{"model": "CTC audio transcriber", "dataset": "read English sentences (LibriTTS-R)", "train_examples": 15625, "gain_aug_db": 10, "noise_aug": 0.002, "time_shift_ms": 50, "n_mels": 80, "hop_length": 160, "input": "log_mel", "spec_augment": true, "win_length": 512, "tokenizer": "char", "vocab_size": 32, "arch": "quartznet", "norm": "batchnorm", "activation": "relu", "channel_attention": "se", "depths": [6, 6, 6], "kernel_size": 25, "stem": "single", "widths": [192, 288, 432], "init": "lecun_normal", "residual_init": "none", "optimizer": "muon", "muon_scale": "original", "lr": 0.012, "momentum": 0.85, "nesterov": true, "orthogonalizer": "newton_schulz_5", "adamw_lr_other_params": 0.0025, "grad_clip": 3.0, "steps": 2600, "batch_size": 64, "epochs": 10.6, "lr_schedule": "cosine", "final_lr_fraction": 0, "warmup_steps": 520, "weight_decay": 0.3, "adamw_weight_decay_other_params": 0.05}
Rows from block 4 of a small CTC audio transcriber, named by matrix and row number. Rows with one number belong to one channel. Each number is 128 + 32 x the weight over its row's rms, rounded and kept within 0 to 255. All counts start at 0.
After each channel's rows are labels from the 100 clips, of 14976, where the channel reaches its highest value: "loudest" is the band of the loudest frequency at the time of the peak. Only what is clearly more common there than usual is listed. The data: read English sentences (LibriTTS-R).
# convs1: first pointwise conv (model.blocks.4.convs.1.weight, 192x192x1), inputs 0-191
# convs3: second pointwise conv (model.blocks.4.convs.3.weight, 192x192x1, transposed), outputs 0-191

convs1.147 [125 203 122  90 130  74 109  95 114 146 161 141 141 119  72 193 156 165 136 122  94 189 105 110 105 104 145 102 126  84 125 148 105 155 128  56 181 169 138 146 127  89 117  90 107 192 118 170 171  70  61 150 183 120 128  81 143 105 121 170 154 115 126 140 126  91  92 122 213 116 133 107 153 120 105 153 102 117 119 176 101 130 158 123 147 161 186  72 148 122 142 117 124 122 148  86 124 152 152 164  72 125 113 119 168  77 151 144 119 136 100  77 128 108 127 129 105 165  87 137 131 103 108  40 139  87 145 108 194 173 133 149 115 141  73 198 135 217 142  56 131 114 164 171 124 143 170 106 130 139 112 120 105 145  65 145 152 120 158  83  99 178 133 181 124 133 114 153 123  88  82 122 119  84 117 155 153 146 141 115  82 114 134 110 129 139 104 130 175 123 149  92]
convs3.147 [170 141 110  79 150 167 109  47  83 136  65 135 142 112 106  93 105  60 100 111 122  90  89 149 100 117  74 105  66 156 151 138 131 118 198 157  65 114 135 163 101 110 136 146 143  95  94  84  85 115 190 118 105 125 112  89 114 188 108 151 156 102 153 181 127 141  97 153 159 124 119 114 140 149 134  75 103  65 140 138 133 123 111 120 184 132 107  98 132 152 139 145 173 140 118 129 192 107 171 187 143  81 125  97  56 100 147 122 162 113 142 108 144 133 135 153 137 131 142  96 116  29 172 114 161 137 101 128 214 109 122 163 125  95 138 174 164  78  89 144 106  96 159 111 103 160 107 101 191 132 168 104  70 122 145 176 161  62 110  82 158 111 123 157 151 119 134 138 125  64 137 139 128 109 110 120 149  72  86  88 124 136 117 132 124 113 154 163 122  91  93 125]
loudest: 4000 to 8000 Hz

convs1.55 [141 107 195 155 180 113 102 119 151 111 147  81 147 146 116 172 114 155 100  88 123 159 166 123 157 154 155 101 166 148 232 107 173 131 130 140 216 115 104 108 146  85 143 111 125 125  99  71  86  98  74 135 105 114 106  60 117 144 100 127 160 117 100 105 137 136 130 104 118 107 109  91 100 134 142 151 203 149 145 141 154 126 133 100 245  95 165 111 128 165 128 105 146 186  73 116 134 135 103 146 167 188 151 141  69 151 142  77 106 159 173 115 148 165  34 160 112 105 140 165 150 118 138 144 139 121 134 133 120 130  64 112 146 134 128 156 112 122 114  58 127 171  84  88 111 130  95 152 129 162 151 142 148 119 117  96 121 157 119  78 129 123  91 159  94 122 144  79 162  72  73 145 160 154 127  47 141 112 122 100 112 148 143 141 167 142 111  75  92 146 145 127]
convs3.55 [ 64 148 210 192 121  92 157 112 178 141  91 134 151 106 130 106  66 132 137 118 114 155 151 115 155 152 188 138 138  80 148 148 141 108 154 136 123 206  55 123  97 117 208 152 146 144 102 103 134 118 104 139  90  97 150 123 149  93  97 217 173 133  70  84 170 158 169 135 133 107 142 131 190  78 122  61 135 146 106 131 145 179 138 102  99  92 121  46 131 125 112 185 159 137 114  93 144 199 101 132 125 160 149 105 159 120 128 112 177 127  98 113 140 147 151  65  85 173  84 127 139 160 117 162 164 153 157  67 138 118  96 105 110 156 110 156 148 118 110 127 114 129 126 143 121  89 135 172 133 142 133 161 138 166  95 103 159 159 140 137 160 114 131  95 162 124  76 121 142 126  82 120 124 192  66 137 127 158  81  99 106  80 123 119 186 118  89 141 138 117  83 153]
loudest: 250 to 500 Hz

convs1.191 [160  89 219 152 163 108 162 110 124 108  96 138  85 118 141 119 107 171  73 139 137 168 129 130 153 153 124 134 132 140 125 156 105 156 183 118 138 124  92 159 131 134  74 194  91 158 127 147 145 121 110  74 154  78 151 102 164 180 119 198 181 137  79 109 127 146 187  97 200 110 121  86  94  99 122 117 128  87 118 171 130 129 158 157 140 134 157  74 124 119 155  74 119  62 145 179 116 132 181 114 126 130 141 141 118  68 114 133  65 181 142 135 135 134   5  86 143  74 110 139 144 171 133 164  44 113 105 173 123 154  99 149 138 126 111 116 123 107 128 146 157 101 134 122 101 113  95 152 114 141 139 143 126 108  86 196 124 121  91 119 124 107 143  65 136 133  75 146 149 149 125  91  86 190 120 167  87 145 100  99 163 165 115 109 110 157 100 130 135 144 187 128]
convs3.191 [ 47  87 164 121 114 122 155 103 127 103 101 117  72 140 166 122 139 123  97 108 101 156 107 175 155 127 145 185 134  57 167 145 121 149  73 109 161  95  59 137 175 114 124 110 131 144  97 135 116 104 166  82 120 153 141 159  96 133  85  89 181 110 110 111 112 145 158 178 104 162 141  72 130 129 135 162  71 174 165 158 174 143 163 137  87 113 184 197 121  90 121  94 100 175 151  98 163 173  67 128  91 101 150 136 136 139 143 180 127 178 155 142 144 179 175  90 129 146 146 160 132 114  86 154 153 146 102 148 110 155 145 151 131 118  95 103 127 114 117 147 132 116  89 156  97  95 146 131 192 206  47 121 153 157 178  42 131 186 122 135 110  89 137 160 163  93 143 151 126  99 173 113 121 110  98 119 132 131 117 126  86  81 134  83 155 136  59 157 140 137 153 103]
loudest: 250 to 500 Hz; 500 to 1000 Hz

convs1.131 [225 255 207 193 164  83 189 144 124 164 128 167 133 170 134 119 143 119 135  80 145 147 152 116 183 137 102  92 163 189 151  94 103 163 152 149  84  89 145  83 134 166 126 107 135 130 123  91 158  93 155 123 132 144 156 116  83  99  87 107 159 168 103 153 226 118 102 134 148 104 123 142 106 105 104 121 123 135 106 154 142 165 165 113  99  95 142 109 152 108 134 125 142 137 128 131 175 140 202 116 112 152 138 152 105 196  99 129 151 139 140 162 140 146 121 117  71 102  79 120 105 158 137 108 158 177 141 119 119 127  96 130 133 109  98 171 164 156 106 135 140 138 196 152 164 109 163 120 148 149 137 121 181 126 157 105 110 157 133 154 165 174 132 110 106 111 166 172 104 115 107 148 136 141  89 167  91  96 151 111 155 110 132  74 109 161 166  67 104 130  78 154]
convs3.131 [120 119  81 142 116 116  91 108 163 139 116 140 132 107 137 141 189 112 115 168 150 101 135 100  72 136 128 149 141 130 182  89 116 107  96 136  94  93 176 139 152 106  76 152 172 132 114 154  99 173 117  97 111 179 169 121 142 165 169 110 155 178 170  93 126  82 183 136  71 137  79 134 102  88 197 146 161 163 164 128 125 180  56 116 107  95  91 121 106 140 113 135 127 133 134 135 142  95 120 160  95 129 121 146  75 173 126 149 156 185  87 195 129  88  81 121 145 100 173  91  99 187  95  98 140 146 143 162 122 125 107  97 113 126  81 104 102 118 136 139 198 128  98  69 205 105 130 135 142  73 111 110 112 112 159 130  68  59  78 145  93  84  79 128 143  97 110 121 124  91 108  85 167 169 143 104  71 100 142 134 108 120 103 158 168 114 199 133  94 154  93  71]
loudest: 250 to 500 Hz; 500 to 1000 Hz

convs1.109 [155 171 103 126 152 102  89 100 134 144 119 128 146 108  61 116 116 109  85 211 105 163 143  87  71 141 129 223 135 136 121 119 140  96 111  95  89 137  45  93 131  96 138 126 138 129  76 137 157 152 139 115  90 151 145 124 142 151 129 157 140 114 133 149 123 140 103 135 132 147 175 113 161 110  88 148  90 154 112 117 117  89 200 100 108 165 157 121 169  85 128 119 141  90  27 158  86 120 157 143 140  90 115 148 166 104 153 146 138  72 126 150 135 147 100 109 117 163  92 154 116 166  59 119 127 177 127 166 203 139 118  95 135 130 105  11 121 155  97 111 167 181 126 113  69 101 150 112 149 148 154  83 143 181 101   3 100 134 147 139 149 120 113 127 170 115 170 160 147 107 113 117 137 123 125 111 153  94 140  79 104 135  84 119 115 144 124 164 124 130 139 139]
convs3.109 [147 143 197 117 125 163  78 108 143 101  95 153 132 145 129 135  62 151 130  83 100 136 141  78 172 128 129 125 121 125 130 142 104 164 191  95 120 152 155 162 124 180 131  72 110 131 165 110 169  90 163 138 103 137 110  93 151 138 141 109 183 102  58  84 148  86 132 150 135 112 133 103 133 160 124 136 174 119 117 144 170  93 154 135 198 120 124 121  92 141 176  72 115 127 152 141 159 115 138 117  98 120 143 131 187 146 146 165 102 115 103 115 153 107 133 134 131 106  45  91 138 147 117 101 128 140 110 100 173  90 139 177 129 134 113 185 140 183  97 107 119 157 221 139 162 111 155  19 167 168  81 125  55  89 129  93 112 114 160 154 153  97 111 190 137 135 129 101 107 102  81  78  88  67 104  89 109 132  93 197 162 121 100 160 116 166 100 176 118 139 133  82]
loudest: 4000 to 8000 Hz

convs1.180 [133 163 168 144  67  61 147  93 164 127 123 153 132  93 199 109 108 107 120 143  73 107 104 114 126 112 159  67 139 156 123 170  59  89  95 146 153 123 174 115 131 107  22 165 119 135 125 147 102 135 150 164 126 168 183 120 140 164  62 145 147 138 126 162 144 145 198 110 170 126 158 133 139 124 102 110  90 171 127  97  84 133 141 106 114 125 148 156  99 168 192 156 145 178 217  81 152  95 125 192 132 100  54 106 131 164  93 108  76 130 119 140 133 137 109 138 128 101 131 129 109 103 141 157 147  63  73 141 110 136  97 109  97 103 102 125 152  69  79 172 112 114 134 117 162 137 160 136 161 144 109  86 143 106 116 166 153 101 123  98  90 164 131 104  62 131 152 148 119 137  49 165 114 192 116 133 138 147  80 110 100  96 125 132 117 118 100 103 124 177 121 178]
convs3.180 [108 152  99 178 140 201  80  56 154 154 177 120  83 113 149  99 168 132 120 183 162 153 134 101  90 127 164 187 145 140 173 129 134 179 105 108 152 160 138 129 160 116 117 132 138 128 127  91 121 166 111 117 165 154 144  80  77 151 139 128 179 128 117  94 130 153 138 112 100 137 134 103  90 103 138  79 113 162 111  70 156 175 121 151 158 112 156  87 136 112 130 178 182 154  76 120 160  64 122 141 135 145  83  78 103 145 137 113 125 159  99 147  99 181  32 146 143 134 123 103 104 118 142 124 181 158 112 143 122 141 173 148 119 106 206  70 105  45 184 140 156 122 106 116 145 124 121 123 135 214 105 135 139 153 144 149 157 132 139 107 130  70 134 153 125  77  80  88 133 150 104 123 115 114 147  95  78 115 119  99 144  88  94 111 153  82 206 116  96 151 162 200]
loudest: 500 to 1000 Hz

convs1.77 [110 132 157  83 105 174 115 142 104  68  53  62 156 128 119 140 142  73 117  75  95 115 160 126 107 161  86 148 148 111 164 106 117 187 141 156 123 121 123 135 132 127 185 112  97 134  91 130 153 140 137 121 117 128  96  91 106  96  93  85 189 136  70  98 160 133 138  99 101 119 119  88 164 109  95 163 114 142 108 135 141 103 103 138 124 122 159 131  64 196 179 128  93 133 124 144  94 160 135 141  92 173 154 153 111 136 144 190 143 195 106 121  59 146 117 134 123  91 102 152 128 153 114 155 170 140 155 150 145 130  97 101 106  64 100 106 102  98 142 166 158 119 139  82  46 147  76 152  95  84 103 135 151 108 184  67 130 138 110 164  99 107 200  79 101 139  73 135 134  39 146 171 130 175 115 115 106 122 187 122 104 148 153 109 164 203 151 179 138 113 107 121]
convs3.77 [180 122  83 138 108  96  84 107 104 241 116 157  77 133  95 122 154  82  94 122  81 104  91 188 144  99 103 159 120 115 161 141 116 131 101  84 134 105 193 153 172 108  98 156 129  74 167  92 157 148 147 157 136 150 111 170  72 172 144 110 132 151 129 152 168 144 114 108 118 149 126 146  71 158 122  65 121 158 151  83 139  94  93 161 184 154 144 205 112  93 113 128  63 201 135 149 157  95 132  91 178 135 141 129 130 116 126  73 164 101 151 102 119 126  70  83 124  70 103 110 118 118 133 125 156 114  95 162 160 128 115 162 154 121 127 133 113 123 143 189 163  96  79 103 110 113  95 178 139 201 146 153 126  91 118 229 122 149  98 101 169 126 109  91 102 120 143  85 187 156 149 161 106 143 118 118 174 115 128 116  98 144 120 141 138 126 169 142 138 101 173 112]
loudest: 250 to 500 Hz

convs1.167 [156 126  71 141 114  77  97 115 122 111 196 113 203 108 124 148 127 138 126 132 106 137 159 180  80 173 161 131 101 125 103 156 121 184 103 101 166 175 108 168 141 113 155 180  39 174 106 115 140  53 155 116 136 114 118 177 103 178 100 134 110  95 142 156 149  95  98 100 148 143 165 131 170  71  75  87 108 119 158 129  88 123 128 108  96 167 127 132 167 173 112 129 152 113 180  49 116 121 104  98 180 165 109 148 146 187 171 102 109 150 169 109 139 136  77 116  83 103 139 166 144 171 157  87  49 128 139 124 160 151  50 149 105  82 123 151 179 183 132  89 103  88 159  61 105 146 103 119 146 132 153 108 165 125 147 114 107 107 106 118 145 151 143 126 150 125 131 186 134 144  92 128 155 135 136 132 119 124 115 132  95 162 165  83 108 149 104 189 104  60 122 115]
convs3.167 [131 168 169 130 108 146 120 139 126 120  76  97 118 116 148 129 145 101 106 116 125 136 139 142 164 152  91 126 117 131  87 137 110 132 133 131 208 133 177 143 136  84  97 152 151 121 126 150 127 160  89 129 126 155 121 129 109 168 133 202 142 175 108  81 106 115 141 101 125 141 151 129 145 107 164 125 134  85 185 150 118 173 114 168 186 104 115 112 127 162 162 133 151 157 119 138 150 126 189 121  92 164  76 122  95 162 152  61 124 133 163  90  76 136  87 114 181  86 154  85 134 211  98  55 109 136 120 110 156  93  82 131 134 214 140 125  61 132 164 142 162 129 112 186 152 133 117 130 117 132  98 130 157 145  82 140 136 142 113 149 125 126 200 172  71  99 166  83 170 124 135 146 118 181 147  77 136 128  73  72 186 132 109 130 152 205  92 143  63 157 215 169]
loudest: 500 to 1000 Hz; 250 to 500 Hz

convs1.144 [ 72 162 119 133  68 133 109  99 153 132 116 132 146 166 129 156 116 188 161  94 133  96 155 140 155 167 127 138 160 105 109 181 142 150 116 130 105 124 162 183 104 166 170 126 149 114 120  94 123 144  97 118 182 120 121  80 126 127 116 149 169 128 115 195  71 158  78 145  82 106 169 146 180 111 116  91 110 143 211 175 145 158  96 123 147  84 202 121 184  85 129  96 159 139 142 150  94  67 158 115 128 115 119 137 126 120 147 145 132 163  96 138 185 131 108 175 132 124  85  76 124 157 140 132 126 172 128 112 162 108 163 127 162 161 128 137  26 144 116  48 125 119  98 106  99 169  99 142  88  96 160  91 132  38 112  77 111 160  93 100 101  79 114 112 103 127 146 170 129  76 103 133 116 111 155 173 118  75 169  88 151 107 167 113 129 112 132 151  69  74  87 155]
convs3.144 [193  94 127 147 133 148 102  77  73 162 144 119 134 102 115 127 119 142 142 149 112 118 155 222 172 127 209 127 109  88 143 106 156 150 129 117 108 120 178  80 132 153 117 134 126 102 133  87 117 141 131 115 125 102 142 111 122 148 146 147 114 123 152 140 116 166 154 116 150 121 183  66  78 130 190 147 159 107 154 141  99 106 142 144 159 199  93 107 115 125 123 165  55 138  86 120 138 112  55 174  86  57 152 138 160 137 123 121  72 117 130 193  98 135 106 148 114 157 104 161  90 160 128  85 183 124 119 139 127  70  91 115  98  95 118 143 130 119 105 148 164 148 133 163 181 104 130 186  97 144  62 155 111 116 147  94 183 123 187 135 175  43 132  86  96 165 116  64 202 163 196  98 143 152 127 127 101 138 122 109 184 119  91 129 147 119 126 107  96 167 119 110]
loudest: 250 to 500 Hz

convs1.139 [ 79 127  88 133  96 121 132 120 113 152 130 113 119 139 132 135 144 173 144 110 119 131 125 123 121 116  69 112 106 135 149 101 171 128 126  94 145 106 118 150 132 153 154 105 147  90 145 154 167 101 118 160 138  95 192 140 124 197  73 135 110 138 184 113 136 142 135 108  96 120 146 146 170 126 141  72 129 167 127 127 130 156 106  59 126 100 178  74 143 138 130 191 145 110 199 114 131 158 140  66 115 184 193 112 150 170 206  89 166 152 143 164 147  91  78 159 129 110 115 133 116 117 142 157 106 182 137 134 113 168  72  90 140  87 134 116 143 141  85 226 140 184 120 128 166  59  95  87 136  77 135 139 153 106 163 187  85 134 112 149  98  82 137  97 143  81  80 181 112 123 116 123 108 115  93 152 104  60  85 131  93 141 149 121 150 163 211  74  88 171 145 168]
convs3.139 [139 160  60 113 131 136 121 165  96  97  58 172  56 126 134 134 146 135  90 125 116 146 130 172 142 176 145  93 131 115  73 134 124 117 117 110 155 126 133 128 121 130 118 161 120 145 124  81 213 138 178 176  86 182 127 146  80 188 142 166 132 178  77  87  86 173 137 177 110 147 156 119 146  76  85 152 137 103 152 168 216 116 162 118 110  93 170  81 114 125  81  67  87  82 132 129  73 144 115 106 168 147 157 164 133 147 162 125 152 111 165 165 133 158 105  62 117 152 124 161  87 129 112 106 125 143 114 112  94 163  88  76 162 127 128 187 185 124 139 126  90 144 166 129 141 119  78 146  74 100 100 105  70 107  85 139 126 113 148 120  84 104 133 115 137 107 100  97 141 122 109 130 155 143 147 131  90 102 179 128  74  97 134 139 166 153 204 153 174 175  93 144]
loudest: 4000 to 8000 Hz

convs1.145 [185  92  70 142 170 137 130 182  72 175 104 169 149 130 162 121 145 162  85  88 138 111 150  48 140 141 107 108 160 109 145 108 160 100 148 122 168 171 111 118 115  93 174 135  76 168  43 144 140 160 122  86 208 156 127 177  99 104  88 126  88 100 170 146 140 124 100 142 168  97 115  99 163  82  94 141 133 140 133 129 144 142 157 180 161 165 123  70 139 102  99 152  93 115 121 129 143 124 156 178 123  97 206 110 152  81 119 137 112 136 172 122 170 109 239 143 171 125 111 159 136 132 134 173 141 167  95 176 141 163  86 156  99 121 142 103 122 149  93 155 121 107 124 161 121  49  97  89 165 133 158 144 165 191 125 149 119 148 134  89 165 121 145 148 108 139 114 115 168 141 155 139 111 116 147 113 153  75 126 155 150 151 180 114 126 117 114 166  85  88  61 146]
convs3.145 [203  96 179  52 186 182 166 133 146 152  93  80 186  95 131 153 101 100 114 129 123 184 101 113 153 111 109  98 135 132  82 116 113 128  93 167 156 128 133 153 128 127 146 144 144 120 150 172 137 135 157  97 106 125 172 138 185 144 156 161 103 161 147 122  50 163 154 163 143  99 131 137 135 110 152 115 169 173 139 163 136 137 140  92 138 186 110 172 124 176 125 100 118 178 130 122  85 127 115 111  65 110 114 120 104 175 106 116 138  85 133 153 136 144  74 159 119 209  77 168 114 127 110 126 165  75  97 107 153 126 197 107 119 161 157 154  92 128 123 188  81 119  96 180 137 152 193 128 108 121 115 160  79  98 114 123 166 136 164 175 116 131 171 194 111 115 182  86 128 119 157 134 124 152 114 141 155 145 117 160 101  86 216 185 149 134  88 103 123 139 189 107]
loudest: 1000 to 2000 Hz