A small CTC audio transcriber, trained from scratch: batches of 64.
Rows from block 4 of a small CTC audio transcriber, named by matrix and row number. Rows with one number belong to one channel. Each number is 50 + 15 x the weight over its row's rms, rounded and kept within 0 to 99. All counts start at 0. After the name is the row's rms in percent of the matrix's.
After each channel's rows are labels from the 100 clips, of 14976, where the channel reaches its highest value: "responds to" is what is common among them; "loudest" is the band of the loudest frequency at the time of the peak. Only what is clearly more common there than usual is listed. The data: read English sentences (LibriTTS-R). In brackets: how many of the 100, against the usual share in percent.
# convs1: first pointwise conv (model.blocks.4.convs.1.weight, 192x192x1), inputs 0-191
# convs3: second pointwise conv (model.blocks.4.convs.3.weight, 192x192x1, transposed), outputs 0-191

convs1.118 106:26 39 55 68 56 44 42 55 56 69 30 32 21 38 84 29 75 42 40 62 58 44 49 71 45 44 54 47 42 49 34 54 44 66 27 39 47 69 68 65 66 50 41 55 64 37 59 63 38 48 40 44 64 55 38 40 69 43 82 49 44 68 35 51 86 64 50 52 48 46 60 60 67 68 48 82 65 45 32 66 29 50 63 57 52 20 29 29 50 29 44 75 78 45 46 72 53 53 59 64 57 84 46 51 50 33 15 47 43 67 38 41 67 62 58 68 55 50 53 55 71 47 93 55 68 42 40 31 46 47 29 69 57 35 56 37 58 58 55 40 53 43 72 50 30 51 57 37 41 58 65 17 61 35 25 50 29 31 69 18 49 39 49 33 55 32 40 66 59 25 44 44 44 52 42 16 60 17 56 50 32 38 64 60 43 52 52 75 74 46 33 54
convs3.118 108:47 17 39 49 31 53 32 58 54 40 40 63 15 64 47 40 30 37 51 24 40 43 59 56 68 57 42 45 56 76 83 53 81 48 49 60 74 50 51 68 55 48 32 59 57 48 40 79 63 65 44 42 43 44 58 63 36 26 38 51 05 58 56 46 27 48 37 47 51 62 59 77 43 28 25 23 24 64 52 36 52 55 85 41 76 67 41 76 46 48 48 48 59 66 50 54 67 36 55 45 42 57 45 36 46 48 76 40 57 44 44 48 72 41 76 69 62 75 48 36 27 53 47 83 63 49 68 61 32 23 48 44 48 48 52 16 46 39 49 47 50 63 62 43 34 31 43 48 46 67 36 45 66 44 69 19 46 50 59 80 66 51 53 15 75 44 61 26 50 63 51 42 67 38 52 77 59 58 54 58 68 39 63 39 58 52 60 51 48 59 70 79
responds to: voice: female (81 vs 52.3)
loudest: 250 to 500 Hz (35 vs 11.4)

convs1.59 106:40 54 64 22 22 58 42 33 19 44 61 56 55 47 50 39 23 41 62 50 46 64 62 25 41 43 68 58 65 55 58 54 39 39 44 69 60 59 63 49 55 33 37 72 55 58 42 56 63 48 65 58 46 50 77 36 45 52 32 37 43 42 83 50 44 40 57 47 46 67 54 52 70 43 19 27 61 48 41 26 35 39 35 43 80 00 48 79 52 60 26 60 39 53 82 82 49 41 60 59 38 62 43 53 54 66 76 25 44 53 49 52 36 56 31 35 56 34 44 58 66 29 55 42 49 62 45 39 70 56 37 40 49 33 53 60 47 57 48 39 37 37 55 44 24 52 17 61 45 64 38 57 63 93 55 48 35 58 38 30 69 37 68 73 36 56 60 56 73 68 64 73 31 48 57 56 32 44 49 33 76 39 62 70 30 79 39 41 60 39 77 43
convs3.59 097:42 71 40 31 50 32 56 48 64 26 51 32 60 66 52 63 64 64 47 28 45 47 61 51 32 55 47 37 64 48 56 61 56 47 50 76 18 42 41 48 27 42 46 36 30 56 59 60 39 54 52 73 31 43 64 60 19 65 56 65 64 53 57 34 39 38 44 54 37 71 56 86 63 63 33 78 26 53 66 41 47 30 38 50 58 61 80 36 59 28 32 37 38 53 69 42 59 68 47 54 40 53 32 75 51 30 56 68 54 64 52 23 44 51 55 62 43 38 71 46 61 25 65 64 45 55 58 64 21 65 47 58 64 50 57 37 34 47 09 38 58 26 45 47 88 76 54 29 26 79 46 41 47 72 63 33 57 90 21 41 46 52 50 43 48 43 14 44 51 50 62 27 31 65 52 66 85 59 61 62 59 60 51 76 31 48 45 65 51 40 49 58
responds to: voice: male (97 vs 47.7)
loudest: 250 to 500 Hz (45 vs 11.4)

convs1.189 105:48 38 59 40 53 51 41 64 51 42 75 45 56 53 41 45 36 68 56 69 57 19 48 58 37 71 36 51 70 54 53 39 30 49 53 41 34 57 46 30 54 29 46 67 60 61 64 60 44 50 39 43 25 76 48 25 50 64 58 66 59 66 55 48 70 35 65 69 35 25 44 69 40 47 54 38 54 58 78 64 46 55 33 67 37 61 50 00 37 40 55 64 36 26 43 44 68 40 46 38 53 36 60 23 29 46 58 66 49 59 51 79 55 54 55 78 64 62 41 48 54 48 64 40 63 25 62 38 51 52 34 26 72 46 44 31 58 69 46 41 50 74 05 55 48 00 32 50 48 48 33 47 53 71 71 36 49 61 44 69 64 54 49 52 58 36 39 87 55 43 25 60 35 42 39 57 11 49 34 45 63 47 46 47 53 76 26 35 50 42 41 48
convs3.189 103:44 83 38 44 56 25 56 41 25 58 47 51 41 60 47 45 45 51 66 53 24 47 54 33 43 57 34 49 33 71 46 58 40 61 54 58 43 66 36 42 73 43 55 25 46 22 29 71 91 35 50 49 53 65 61 19 37 58 22 38 57 64 48 50 33 18 73 64 56 41 39 31 62 81 54 76 55 68 62 81 73 63 51 44 47 27 53 68 38 61 81 40 56 46 48 46 41 59 30 35 57 53 52 57 49 22 34 45 69 46 45 18 25 61 27 60 48 58 45 12 42 81 38 42 36 34 40 47 43 72 39 53 44 42 46 98 45 44 60 68 44 47 55 59 40 45 60 56 42 75 46 49 51 53 66 28 25 65 49 49 36 23 44 46 43 23 66 54 49 28 50 16 53 55 46 63 69 67 49 64 71 47 53 55 39 54 52 37 64 40 51 34
responds to: voice: female (93 vs 52.3)
loudest: 4000 to 8000 Hz (40 vs 5.2)

convs1.168 103:62 32 58 56 53 41 26 53 57 37 68 45 55 48 69 67 53 69 67 44 53 79 64 37 38 55 66 49 63 32 60 51 52 59 32 25 48 44 55 43 46 37 45 43 32 46 46 39 69 32 39 45 78 54 57 46 45 65 51 40 35 55 61 41 38 83 45 58 30 58 28 53 41 59 53 33 48 44 52 47 45 40 72 17 99 47 66 82 62 66 55 39 66 68 53 49 52 35 35 64 38 02 65 53 50 45 67 38 29 50 48 66 55 32 70 60 32 26 29 41 90 53 47 43 59 42 58 57 66 45 64 59 58 25 53 34 54 61 60 31 51 17 66 54 49 56 66 51 70 58 80 40 40 37 19 57 63 63 55 31 50 52 42 62 36 46 77 30 67 36 72 61 56 46 58 04 70 66 48 67 42 23 48 47 60 48 61 51 47 46 62 53
convs3.168 108:45 34 25 21 46 61 45 35 52 29 32 72 36 35 64 24 61 28 68 51 45 39 54 83 54 38 57 32 59 51 74 71 56 53 61 68 49 39 19 38 43 53 50 45 54 40 44 82 51 54 62 52 45 69 47 16 50 64 75 43 65 51 59 50 32 55 49 48 57 62 61 25 47 76 29 39 28 37 52 63 49 44 46 22 17 58 27 60 58 47 66 62 31 51 17 66 43 50 40 18 37 02 46 52 52 63 50 72 40 57 58 74 26 57 50 30 80 60 53 67 48 63 57 58 43 49 51 57 34 64 45 46 48 54 31 63 75 84 54 59 70 54 48 23 42 52 53 49 55 30 50 67 35 37 51 39 48 36 73 71 32 23 48 61 30 63 42 28 41 36 31 48 55 56 56 24 70 44 74 33 61 53 66 45 52 44 43 36 68 62 43 48
responds to: voice: male (78 vs 47.7)
loudest: 250 to 500 Hz (28 vs 11.4)

convs1.31 107:48 84 47 26 50 28 67 43 51 48 27 61 58 54 99 58 73 67 39 52 49 65 46 56 60 49 57 46 43 34 22 30 77 59 56 68 69 34 26 63 65 50 64 85 42 64 47 50 81 59 60 65 41 46 82 43 29 28 53 69 37 00 50 50 49 41 31 54 42 56 55 64 49 59 59 38 34 40 68 53 43 51 33 53 23 61 56 43 58 51 62 57 72 44 45 48 44 35 30 03 36 52 21 46 75 58 50 49 52 42 51 74 63 42 59 55 59 45 39 40 61 68 48 74 66 46 49 46 37 57 50 38 52 54 48 48 51 38 54 61 47 45 37 58 75 51 22 50 49 43 35 52 30 46 75 38 52 50 41 73 51 71 51 57 64 60 86 63 40 45 32 56 54 61 58 76 38 73 62 55 75 56 48 27 29 60 43 35 35 46 43 36
convs3.31 111:25 92 33 43 60 47 60 53 40 56 56 32 84 31 62 62 50 46 56 44 55 44 66 74 32 68 54 53 25 64 34 65 55 57 48 47 31 13 84 23 36 27 55 48 76 32 44 60 44 41 48 39 58 55 22 61 42 51 67 55 71 04 68 41 56 48 58 74 60 51 38 25 68 56 61 49 74 40 35 35 32 71 50 26 39 48 60 54 49 48 60 58 51 44 40 32 60 35 24 04 62 45 52 37 67 54 57 64 56 45 44 66 28 42 50 39 48 43 53 77 54 44 45 54 29 64 45 51 25 32 62 53 48 53 70 51 46 72 53 66 48 50 55 30 32 45 39 61 59 59 52 50 40 46 25 43 52 32 56 63 54 47 57 68 37 58 44 28 38 29 57 65 54 52 40 64 72 61 33 49 00 55 52 57 50 49 71 58 67 36 25 62
responds to: voice: female (82 vs 52.3)
loudest: 4000 to 8000 Hz (53 vs 5.2)

convs1.88 105:65 59 39 47 57 49 44 46 67 52 35 33 40 51 44 61 45 37 47 99 48 57 47 51 23 45 44 54 45 47 36 52 64 59 23 60 55 55 88 48 30 43 77 35 52 31 77 15 55 35 23 48 00 54 30 51 67 51 36 59 51 43 45 47 39 38 74 34 47 38 49 70 44 65 54 32 40 44 65 51 52 40 55 29 47 79 49 00 54 66 76 52 38 46 30 57 47 45 53 38 35 43 56 36 50 70 30 57 53 52 37 69 77 30 89 52 45 47 41 45 43 25 60 56 45 51 51 21 29 59 43 56 41 52 58 24 38 51 45 56 30 71 62 70 44 45 75 60 38 46 50 46 66 43 67 31 66 48 35 54 70 33 46 17 42 46 64 66 64 48 46 63 41 45 61 44 69 49 55 31 84 54 53 60 70 65 53 52 46 37 34 59
convs3.88 114:51 70 84 35 55 45 35 65 38 47 52 57 14 46 41 54 62 52 44 41 39 52 52 84 73 61 51 21 50 22 42 47 32 47 48 44 73 30 24 44 46 55 51 38 37 59 79 58 11 41 37 59 78 52 34 54 51 44 70 43 34 48 55 55 42 70 56 69 50 46 16 60 40 57 38 42 36 76 49 39 27 49 55 41 33 56 57 60 47 29 42 56 33 49 39 35 52 48 32 62 59 45 46 36 62 32 47 42 52 51 45 54 12 54 43 70 62 69 42 62 41 31 85 50 31 51 49 60 59 50 55 43 36 54 59 14 43 47 65 57 22 46 24 55 53 33 76 43 53 57 50 74 61 44 80 53 64 54 60 40 27 47 78 61 30 42 56 63 44 43 63 39 35 27 27 15 72 54 56 68 64 78 70 50 28 45 30 60 38 73 48 76
responds to: voice: female (81 vs 52.3)
loudest: 4000 to 8000 Hz (85 vs 5.2)